A small sound classifier, trained from scratch.
Model: 12.1M parameters, log mel input, arch conformer, activation swiglu, layers 6, width 320.
Training: soap at rate 0.0026, 8300 steps, batches of 256, held-out accuracy 96%.
Rows from block 3 of a small sound classifier, named by matrix and row number. Rows with one number belong to one neuron. Each number is 500 + 50 x the weight over its row's rms, rounded and kept within 0 to 999. All counts start at 0. Numbers have three digits each. After the name is the row's rms in percent of the matrix's.
After each neuron's rows are labels from the 100 clips, of 14848, where the neuron reaches its largest size: "responds to" is what is common among them. Only what is clearly more common there than usual is listed. The data: short read English sentences (LibriTTS-R).
# gate: first MLP gate (model.blocks.3.ff1.gate.weight, 640x320), inputs 214-319
# fc1: first MLP up (model.blocks.3.ff1.fc1.weight, 640x320), inputs 214-319
# fc2: first MLP down (model.blocks.3.ff1.fc2.weight, 320x640, transposed), outputs 214-319

gate.347 054:541500440571500446410500527500500500521455500562570500469531531604399531523540462445463573464532527543500620518500540500500430500432436500604614500500533500449500474500540423548536475448432544566500500433614552435500530527500466473500500556500540436500454561455500423537411500453500476450500436500526373602421500475469
fc1.347 054:500537500461597535423553526500460376500500459534531421471370547463500540547422500464475403554460477409500500411500534581563565500500404500417500460400500522468438500500500439450453472585469535500500548463473500481556500500555560445500500500563581500531393500527500500500500500555500500500476563500431500500500475428426
fc2.347 042:533500460529326500500500375500500545500581500500480531446545457526446548500547465437500521500500565500558606549550549500423500534500500500645500575500516455539446532500466445545543472639500585449500422500500550409556583500464500467500500429453459539500500452500534500500500458421522434439548420586549500450549519500431
responds to: voice: male

gate.57 059:569500425599568471500569500500459667527507698500428500500533500500480500500500477500520463555529518500529420500570589500516467519452638519480550404500500500421500500456500542500459500500517460500459500454408384525463448500564420449544568520550500500438430500575480500500500500519500460468490500425500500500568441500500
fc1.57 055:483480464500522500468500569500500541500461551470500456457461441614508463513500451377452428442500445601500527562560549581546604479408500443500542500590444536602650603500477564445500460500596531472500613426457500500534527566564500453549550500441451528533547577474500491392617558570517500544459563500519492461500500474471
fc2.57 052:500548500500466460500441500553500553453500500547500500621439500450500500457534556460422562500465500500500500500483543563454500447500611565500483500595500500519500439480576538530557596500386518448536500576485500538521508454500537412423571508480502500528451565569483556454481500544547527473500500437556456583500493509500
responds to: voice: female

gate.242 101:568500509498500523545500500459554584500497447452500502554457484500503527500373497526500437462488500484591500500500500423500531477608500500558414500590480500500485500500500443566500429545500500500422568500471605500500483500500560610570500562500469573500495500466562491534448515500441500500572559469500552559399578499500
fc1.242 099:445575568500500445529631583463565457500657536500500521535469500537500444390500481445476496500612561524424546498442482500480532400449478443465500575500582500464501500500500623500556535426446497473586513460479439382566551550504500500451500500494500500500470500555500522500491500486500451500479408435443450463541500453500
fc2.242 109:500521500538500485478500531475520475542500521500500447500500521500500415500562435460393418500537500500356500428500568500337471500581500500603467500469492500421434536395439517531459500498500500521508574573462410500591585500488500469544464581386500550435500429561512452447540500545468514500532437511500536609468529500461
responds to: voice: male

gate.497 058:500551500533485411500500465500536500431536500525553547530463500500475500548516500500545500500527529477500553451458470500422500540500500473456500555581500589500461500393559500592532500500569445470471475500446500460545553544519500541500383500463535580465500500614500500478534500479407500474378500549602470500485500500429
fc1.497 051:440436531415408448500500500500500500500485456567525467541500500555500463500528500529478500500500574500417524579500435394566523525580500564564348540573548500447452478519500391534500456368465500608500481531459500500548500500500408449485465423397500562500588500500565455500500559480464500500500533614419463525500474500545
fc2.497 040:410522500500500446536500462423500616500500500465523533555500446530620563469500578500532500541633379421500477500500500531539445500500500500618539542500444500500500500456532500500544500616529500500414572445500460556402549500500554464466548588451535500567500500544466500500500500500500500463390409500500658500500500540398
responds to: voice: male

gate.66 065:500500550500457577500500425500466375565500443472562580444432475409481543473474446500470472520527500590533537500409568479447441443530500529457474412500395500500609464468500400551564500572433475500476544525400556463539500519500434500569500500500466548480409500500609500500500463401464450500436467500416500437446457556471
fc1.66 071:500544500500500476524493500500500433520594500532490459382573427407500500521500425500494469519500468500538500500440500500500500549550445476569483500500500500500521469500568529414490500500468479446574484510455527551440505500521450535500500607500551515559447455456566454539430437511477596363456500500497598562500476594543
fc2.66 066:564500500500523500500486432500500471558500589439557603435500474462547446500500500500447476501610488551451517500500519505570500476421415581485465447500500445500500500601533575479483528420508479480552500472500542473549446500583500497500564500544500623500418446502500456500500500454421503465599521500381547515431500588500
responds to: voice: female

gate.414 104:500539450549500528500500599509452401503500500423599500538465591538430560530584519500555446536629529460500522556410424574603500533541347438413468469477453402536519500500500630526547526482500609485436610439500555479614549534500529479537475500449543597428407555549566541462451553495474507369474500480455500484411573473537
fc1.414 104:558555571442572466454464411555445492475447472491445569500498466493500500561427540460551500478403466500580526500496476553434500500618580480481522452460470475534577536494471500500453516538540451456454524447500500530490500427500500473601475512563527461594483500450500546500474500514542482506473561536601522500451461500537
fc2.414 120:437500555451500455522551579500500500482457457647550435548492549538530500447555396458541535435610480434590434573528500545500500520500470500523500534440563500500537554500599475512480429383469453514467500460446574500562548480514449492474550479523450447479500500548500472517491429616500461516534582529500543441500439525453
responds to: voice: male

gate.498 126:511500390402487484522550500517500609590481628445459500486510516529631508500500568500527445526500532443500500500500500389500540357461500430500453569531500501500500500500491378500500500418500500442424500580556500449462501524552585549554449459500474579500512500500460512422500503492474495546531528492500419500495500500516
fc1.498 120:494500500500538465529417503520497445405497386560616500528536500500400500487500500506468480491434437582590450527534500525453549641427417534448505454500434500500500557571497500493483500582529448557543500500572490500449521461471468538498524500500524500501474500500456420507500397579564594441500515611480500504528500500451
fc2.498 168:509471500500506429500500513515561580445558583486500519508500500500545504609465499491500479504500476476464606500472500386382506500602538472568463518500537518500500500426424551500442520564461500500447426598440500544544463430500451509412500549492492500509500531541458505592500514500463471500393500420500496635500500500497
responds to: voice: male

gate.606 102:600591539500500500500491500500448576498510518419581496536500500500500518500455468510500419437468491521500500582500500500579589468500500489464425447405468500481534496500598554500482500469500526527489627383466700500542548522455461500479500531455448561478500521435500466500431538476487594437442526449457500500500500432562
fc1.606 088:576572500500443448475500533447525500472573500486514457477519461516571500526439500465537580425500463457476500513549451413507606461500485500530490512348448473500568517562505552476476500530487543555531567463517554431500627500432479565444445440500446559475558556456569567568454500451513460456500500414478446500458495427519
fc2.606 099:500472500545474517457493450481405447414442550500500431538563587574529500535430599459509604500566527532500426500455500422372468469500579500538519537529522521500446534440413527511539571455500479552500550500566510500439560522458555420466500531568582490449468500491464500530470500528384500557479603500436410500538536584523
responds to: voice: male

gate.96 057:456500500525500500500500563531345537500534417500613398383500500500579530585538500500560561565500457500500539456449500500521570500526432543565500569474559554586596439524523500500598572535639500400436445567581528470550549519539607413448339500500475543459500478541500500548500500565534500480410531466552613477461500523500
fc1.96 055:500526470500500561437530375500476486604520551575564490500443500517472516474556500548500510541576462500483438355500558543526500500500488545500526560453500399559526500394500500557500546595454460552536500468576443417536481500469431479536538550500416500533347437500500500456500579586545390500455362495478406561527538436479
fc2.96 055:455500413445590476557500500480539450500474441500537486532526500500557458500500500572500475500583469412453515455406500500500589566445500529475500562500425525500500528469500500434500532525514529562552438500482500451500479598546590479500464597533500526535500571474551500500540540478568445435472440550359500456406570458500
responds to: voice: female

gate.532 058:551429530500465474453500526622575500529588557569524528467500469460538595571596574522500500467610500500500500482500464537582500500520531464449457470518519500391500500550542626500532500500450546500537533531536472500570500601584522459592524500500422449500436471449539555401523500392472387455560543467500464500546549500543
fc1.532 062:477396448562538482475465482532379451526394413539622500500564500500434526500457464411460413521500576500557583500346433500500500555556500500568410431500431454500500500526500432580500572437500466500500524500453534500479500460500523422536572500443556553500559548482500517431500516542482554531455442522447500525452448473517
fc2.532 049:431516500554500547443445468475370537527560500531519500452451545500500500521476427572500522500485530561500469397462500500500558432518428500455466518402531567500535574475531634500570532587456500463500500444521531500575664576513526581500429500421500445519431500500475449467540456551530500549500469515543500500558524500526
responds to: voice: male

gate.176 083:554542500594448450532554500535551425517500500500552500474500500500500500547500470507478509520494500500442525413500407429428444545500446546386613418478500474562416554464500500509438478456460494485569407502468524551500533500524500449500458548500552455500524575492540500494511500474500506500398565500477555460515500572528
fc1.176 092:537438491500488460500500441479543585500308500500500565500483459448603500500440575500527500515476530406462485462500485500397500500500598469484483500585500500530507508500500454487445396523500433500500500570506473481568455395500500567467507500472553556517544500516514606488538500500513370609525485500584591437530481500500
fc2.176 071:530467418500532466465445500500457538541460485440483487429542523500500437462544500461500470500533550510563530569552520512617535500558500483500558520500500444437500535492443500517554500591585438467547500539381455500460577500500442500500417448500334476384555481461572517535439497457500513449500500529542567460460500463483
responds to: voice: female

gate.353 160:525486489496416528457647500525529411528563500454555384483572517500535464540612500463528500530561474500398517489429459544500560464533580444550500591465572500453425548500505550493477507440510595417557481500535500314500453554500500441539454500458461524500531486561544467414500513500411545457551551423500453459477406500445
fc1.353 142:548444486547500477443535450500543431537543407481537429430564562514507457449540435500500341500591491463500500558500500591524545487471459432549537528531448390504466540636524561450500528521459500479500510544500500490500500500458470500537446500531429452500519427552500510407562424472413500500500511415356439460467482466500
fc2.353 162:503538403399474529471442485557484482516469477478485484449562453489541429444482477575442386590465490533500586458518618547479471395516532494558459479582460500424500493500482444533561500561500500479582538459433471500548500591500483555473455500500636493583471489461505437424487483524443500460467444500545500528500570516578
responds to: voice: male

gate.477 138:585561502414484525457562470542500430500500500519563571506500480500616554526545500500521529519560550418434472469500517512493500500570525461567568548435429500465500431462500500500500562471500519445462540522500511465511632531500500484440417500489466560500500428438537637472483500453446500509378526529500500556407477493574
fc1.477 116:468500582551500421500420500437550511574497480500497504500517585487588533554503500494456524372510406499499500527500536470492421500526500475500479532477402425500564436500500592598501539478462500500500566406469529595436539414399500498418551481541500554461432423356604598500473500500500444441444500467563500500458489530500
fc2.477 165:535567367412478472475585470538500467519465502465542500475471392482500500407500622520500441569432453495468519446551671500532500458400500500500496458474410466615510526564500506500475460567484554500526500484500500500546507500504515500604476496474500527456500500547552360438438455485461567500582439603527524460426440500585
responds to: voice: male

gate.265 124:442548467518500486543503543495534438462570449456500498521471560561458520541546500566450500583536480535500500544433420500555500534487490500442528438464380552500480500531500539522544474437500569518478436512500591518461539591480423460435455535466570496481500500500495500402471425513548613417500510512334385554467583474553
fc1.265 114:500500545473479512484395478526395543460427489420464522456500418500397542420474517529500481441389429520564471541517565546579500500532439478465434546515500500544576473500500475447508468557478439500508582455425427541591534362521543500586531512529447500530519526414500493557526551443473515484460500514563595483484447523510
fc2.265 132:573469449485589533485415500536478500500519481519509460471565528466366461470500512528433372506557538533507469486500536470514525470620544373490482555500500500418500566500518508550511500431520547527528586406420451455514575437500527538500566451487416467500481443478440465565422489500548514490500538474522481452532491517429
responds to: voice: male

gate.244 065:597451519500403549500500434486500465550474500500463562530531463582500465540545550438469500521500487500508438474500500440543419455478459500529500500427589386500531557500394548401418500500478500557475555470567551500545500460558500450500537598367437434559567583589500547465500500438500500500310602531415553542523599455500
fc1.244 063:681500500500529536648500500549540500555431500500445544477547468483445460481500467470500422531500500464582381623500399500467500500500500557460526500455500581463395554500529446431500573460573414516444476397500619421466500376547543500655522468460500500456568500446566555520488437466460500467566529450500547535434500550467
fc2.244 048:450550570563455545500555572471500500420451500562449523537416469465363563520459500449440530433524582541531411500544428500451500500500500500500500544397525421536483467500545476472439500600628452451470536500554500418452500500404500500567500608442551500457500603500524475544500553500516525500500523500592426458500500500542
responds to: voice: male

gate.438 108:520559477448440450479500337500374487500500546490450544407451403455448459547456455500487545500511500465450396562500500422476478630575478467476536500527512500413577500417386606518457571532404548500500572469483531500554546471456437523500489500473500546554458548500552472467469459479445557380385616433476491547446486512513
fc1.438 105:565500449500527500584556556448534500477500577550514440531480591488595521547500434590465437416479568569357564533408512568470517517500440472471438520557472500500560436488463529469559535473542500466472440510500500500589489500545567539433455477546562489485513484453607500468445527486500500510539528500394428395476519470525
fc2.438 112:411469500540478481380378470522500458439592431500440540484474582540426445500470532482482459489582556576532456513500500500428602500593474535469475529527449443500406500481445564482500500553511460465558530462519430518540568500459528500538473491526500429486434469549464509540402500473468435447555699500481410473561469500480
responds to: voice: male

gate.111 066:555500500560541500579457500500546518431528542465500500539456448567500422500430513412550532583458453500558500560479432500461452500500454525500551500516661539558500500429500548430500535500531500500500521534575618500465454464472528500520500537563541522500470620532463381541382430466500543500470500481449487473500500500439
fc1.111 059:462541495500500550510426527500500540445600602577556449464500479524566458500559555500442541500583460449505393500450581553500500407532500500585500532469500574469485500500512500500464500608576500563500523523478430530377415530500559472533460500500516504444569436521556500591579500537500500477500500531465572500492406432481
fc2.111 050:500549500621500500500500413573500541403556452587447466500398500543544500549500414530500570500471529500433498500557459500438475535416596594500553500500500473460500568449454482396405479548451500500487500566557453554422566553446500500527500500531500549500441500525579540662500556562492500544500565439481547483500500496403
responds to: voice: male

gate.99 056:500540488485538553500457577521583546500543500359582500500537551451581500485435500466546464552500500378500421500500470541500579500500542387443408500434500557617474500504428500440500527565500469530500467479474539554500403580500531500500448500574451500593533500500500574523500516549500469500500500540500617461481500500500
fc1.99 067:513500500394500500425539543545500588589500630531405482541500500500630500557487592490468500535482581458472480500568567500518591406476556500557500500516500554552500500461500364500500453500500500386500428500528534500464500560552554500511491500543500553447500490500500503500429503507430456522542500409500383655453500500500
fc2.99 048:500547500500516464570575500535472411500500545529500514576526500500434459500545494476544500508500524500601500404579562531483460497428535500500500500450500500500554500500422527442519611500552601471416500448500500500556500500500472479555463500444500462500500446500588459464481500507470457441500488500500372590425445422372
responds to: voice: female

gate.544 112:510500464500500500500500500500514512500558381500607426483546505463500457452417527566556329500443441500507394500524473505505493500527500500484500477573388518493516524500605458455465481500500500563468561500500535516500500538430571500500550524500485500573468500538538446500526442500535587503500500480425572419336500446460
fc1.544 092:520568500500500500466639572535500456500500433500498535482552555500489563500600528500500467525623544529500591494441500594500500465500441436500541537500500533463500490500500648525546575500480500419562557500458500500625569500500343357500434522579500468462500493500519500445529528500500527500500464482500478472500484500547
fc2.544 084:500529541595534523429500603500435484500500386596552345552500500500500510500500500500500500500617444500500500534435500500512475500521500517500434500500618455500497500340396510500534594525486613428501596428500390456414515500500487461500576500500511459488492511427500527511500480500500500500500529500500500500500500610500
responds to: voice: male

gate.64 062:533500597456553454478524500500478500500500644500462500452455500435480500485563432500500500500431500500500546500500457563530537527478561472429553500500595456500453465645500409522500443535487500434518531498461500500380500414518482491440500424598578521530500445439500500584443477472524479489474534473500516519604500471500
fc1.64 064:438500472576510500466500460457500500500481517540641418500582560473539524500446500576559463500426448518543500557500543500500554572460500476547500531500500474441500481500555440582480522629467541463453409416529500447554500500500557500552500523450500500481548635529500500522526420465500465456543455533451480519464474500462
fc2.64 053:500523458430570530448500500500500423472468500522500552552392662500500420500504493534576406528431500500617450555473373500584500500561486500500522500479523447410466468500562551500500361414500500544511454579500500464457434511500539500353544459464431500533458557452500531500545478448500500500447561500438461518394604444578
responds to: voice: female

gate.393 071:450500444577500500583554500462500414566464424500483500500450500500500466531472599519531569390473500541543457597578500439607533472527359534453500471475500500500438500447500552595500500540500500450551541509469500500470560592482500594489576423500425586500348570500416500507454526500518506431500405468500500532500457539521
fc1.393 062:545459500566442445455632590477531516562500563469394500475538521479589500523531411553532500500500580554411544597500430595500416527500500525500500467518479465478424500500444500526500500475534530536500563445471593500500553559500548500554520500408478500440464558500575515500429536459436607451500549344500423479513500612500
fc2.393 045:536500500500627433500538500458500533500536539600527564500500474570565400598453500500530500581500535544500555446459470442529479539457540420583500562471467457524556576529433485456466543565525599500500537500391446500426472480433500500559500617533455500500534500473500602500518500500443500538541500500575584568500500539545
responds to: voice: male

gate.163 070:406500450500500464500500444483531500374534557583500461548557500483500472441500431343500500593425476664526536474512586547529366550440442599450468478543613595500571500500500500439548500556517450425474452417558470515452500550548500535476578500500515425541544500500455430436443500500600539500449614500451543500500579535441
fc1.163 062:500553500500500500454500478450531579380500500582543431559443500530500476470411608463500447500500483500446500541514556527482526538402464500500500449574533528478555479500636500449518500500400412574500599500473386543533434500500500500459500464500540500500446559500500481470525500500443434549446430581426594448500532564522
fc2.163 063:605500381500414527479502529590442500549554501468561442393562532539478526428535500467500542500550500500477500500429562589458486425549581435453518470500419543500500500500466500538500591446576492452524500471365599419546500489578555531418505500586473500434476450410463500500437469500415416450461547465539467500553445517487
responds to: voice: male

gate.153 074:436393582554479533464445500500520623557403540500500545473500485413564500600526500500461500615550426500543543500500560500525473519444635452570524578500527452500500500500408500500500459579484496500500500500467480498500516500423500478402500500566541535476492415433500608585488434500500500500398485559500450529577453500516
fc1.153 064:500432500415479465500444500516491502500412522540500500510517500529500572436500500500500500555500552571420546504500500440361511531545709466500500500425572500500479500500507458500407523464467502500401546486472594500484470500500472605518463437609472460552453500500500516589532560525457471500542485500500540500500500539563
fc2.153 057:500533533591500500546584544411500500473497469500591500500462472607547500427500500475500550552500432500387505500528500500519513524521421446500500476459464462541514610417554500460520546563546500507514523422443553500500500500491500500508489500512575452386459517527477500458437500540381453487500462414500500536583500525380
responds to: voice: female

gate.371 061:535490533458377524500491576520459527511500447586602459485556500575411500461500500450566400478449471480583463588416497561566543500580471489500473418500508437500440500531469500415500365552408464647500570504443631504522468559441507500466500489526476454532500500557547520500571529544462500536500463500500534445500451500565
fc1.371 064:516464495500554520614500431500458500500396542500500615526518359517555500469459553577425667390500500550613460500575545452447414500500449500500408500530500521500500422500462565447530432500500445475500463550443431460435458500426500500526500500500553535500500537475412500483474536430365381592500450424500500539459500500500
fc2.371 053:500467500466449500500492548504575542500500500430500602500500500500500500608500582462543500411388475430485512572553417385500552537386465500463447500367526500438507542500489518569500429500395502586435431500500493542487501495500500473500500416500424500472500500551500500479540458500489500463500599552500500481500460500511
responds to: voice: female

gate.469 110:461478570538604515475500432544464516450425476584471508500500500405414565460440500537525500528500527545537526453456500558563500500522424592467463456518499500544500500487500543531450500577541445611500443537500362535475451416576472481500538546500530417500571500444500543524427431439479502500427457559557500500500438500445
fc1.469 121:500500581588520535527465500500392527416500499500507401498500454456398554500481391388454483585511551545388520500403500550548458641480338534483500500410492474500550500500462639523500500530531500503500500483500456411585498434544486500433500586463545500451507500557580475528500429500478500500460474538482500470549483500392
fc2.469 149:434532528495500581497494536500500418454500492388500478416556553500492500422443627580613525501500563500623414534500416512551500500500419603500510485500500540653601460500562550445477442523519577524463441452513500478500544548500526515553458412556500500563587500494507500500500537551517500496500494493437451403500500500500
responds to: voice: female

gate.53 056:675465477500500500500500586463452504486503584500500500500464541500402452500431500443519500470437500468535446406475460452399548477461500500437454470533449427536500464457519500461500449554577431464468631500540544500558421444500596580500500500500500500465444500500449500500377612500540533562543500537500500464441417500500
fc1.53 057:500500480450465500500500422521556553500456598426500500456456483532500500583619524538500538500552431443474500544422475577523500500500500500447578435500538467531449500539500469530500500500500458463500500489442500500446569583500490463430527460500471536523500517441446500397571554566441500451500458410454536500425447410562
fc2.53 046:500576547500492500550543398500469540441500548610484500500618500443443500594434500465425456500500474480566438394457485482500428526353424417500500546529379439431471500500500500500480500413589476512449500467588500429581454500557557500467500578619500500500479500556500613463532425500509444573544500549465500475461500544390
responds to: voice: female

gate.517 049:446599577530598625432500457523591500500524584435524529472435524500500547483639500551500377524424500530442500402430455453548408517500500500500500500433480554391500500450500539500466446464500500500461393500532423500500500553479400478547477500473469448500424534500500404500545472432500500467585543527623500394600432555500
fc1.517 058:543524500403500564544513500433552500500428559541441486537433531520500500500626403490500533500494461589500500473500563451538526442500500529500449447500526519520544470584500418487554500500550542470521448535478500438500500467461520443552570455615443500523477603500473500500380613500500373500367500436440524543376411534500
fc2.517 044:500470437500571500452437415425500547566481338500483425523500500419483476500527411500500523598500449525463500490510500585541500500585500396500532500544585430500500467556402466500500546500500500439544500500500500594449568500418500427500500500470546458542486414466500500500500564500424408584500500594487500493500500455500
responds to: voice: male

gate.600 095:500631449549422474557605483500500500532564533500500460500601500599445500513463510500475522500486548500423504560460453488433438420585451500517500453489470651500374500500482417507500458500503523467439470500500649538500480587521500500470410500500471492500500604500450436388464401538500500492500550462479500583465552514471
fc1.600 074:556423541500458548476464481538423500473447500413481500479541400439428520457451388500540469471442478531472470472580506500500500500568494500500482549567546476472516500536500500500538469500522500500500588524427500500525517470448609524636500500500488472488500487452540500594448518490500500535474464443588603500500492479568
fc2.600 078:514461443529558500532500500457500462510485500472475437500646547474399456539450580519500442468585599461495500547500500454434500431556488366518430570500495500430531553500458513525500524440577562500519581484470426483500558348500554502500500459429500477479551448436413479591457500500553458538426574458524456500569500500464
responds to: voice: male

gate.105 137:517575615500510585479484459559354372452478459581500528547500536500492512531433425523444577532489474569516500500474500549564429518545389500412460456452482500548533500517500501527525568557550500508485465470548465579541500453500392441450441500500531431515496545470422546527477431475525521500428446602491500500582451500469
fc1.105 109:500420443433477464500500472500556594471455590480493485447500500563563545481500565557563371500513538403462500547558563500419490419584540438527463526562482491457447522496565500474500500500408556500421539455500476445500500500500500583548563441541514543608513500515575452479505567500500397546545519365503461500407544500562
fc2.105 147:526500456500515475470500500452500500517510545500440500461560552572500415550563404411388475500500500564439582410442500500393508458688479429603436521453500459419400565451423500497530511509518436535484487599471428546500500500500459467500492524500392517373426419493480471470487441496444500488500500500500500530484538548462
responds to: voice: male

gate.343 114:532434589500526500456500500558500498445500499585500452502438500549408500472500478500499500489418364500572457500500500500500500517500501602531501429573386439476544500553542457533500467600456464564470517446470476633420500521500554517494500500485500500548475526563487470474518435489478529475536545500455568517422486500451
fc1.343 130:487549483500483472500500534500470540500500500500500500507500565445656558535576500500500500477559588500473541420500524500515534417500575499531500555412616542500474500500467557500516594465500500500485456558500500500576500467500443500436421421500500470480500400489442600489500538500500430575525466569529421500500500531539
fc2.343 125:500487512538500472492500500500500500533594500647500500500437500557482400546479416520500500448500500570389513493484542505469487605478527481642500500458580548500404500408529526502452494500513409485568543500500500418492532500567540515467551616409498489433481469498500532507586453548508464533579517500570470557500500560434
responds to: voice: male

gate.219 144:531571548457498500444432441440464563525500581500491666556511463500514561479505529558447500461492513481536469492490501469460487500531611478564462535500610539475578474492498500537500565461483525551473510505500427476584532500500540500446502489538485550546458435464512667500511527415522407500478550411598531435500452420500
fc1.219 156:473413466500500500547602557539546405473500379496507462464515554533453444500520483500546500518500500525500432583514489493588512489494500495513516487543484549488500500510569533431500425500500501500524516419515527538376500596490500464622513500441500492473545587546496362397500409569500500455479503481360535529463552500489
fc2.219 127:532500549527500500451430453536480500471500461549434523557595479448527470504500510448413532446540466418548490590547429469500500436461543534573451500524387561429423408600581507446538496399439445506532427553500503472415466426502461390500500500522500471543413558500451576448547520500518411530430543500422491589541567435494
responds to: voice: female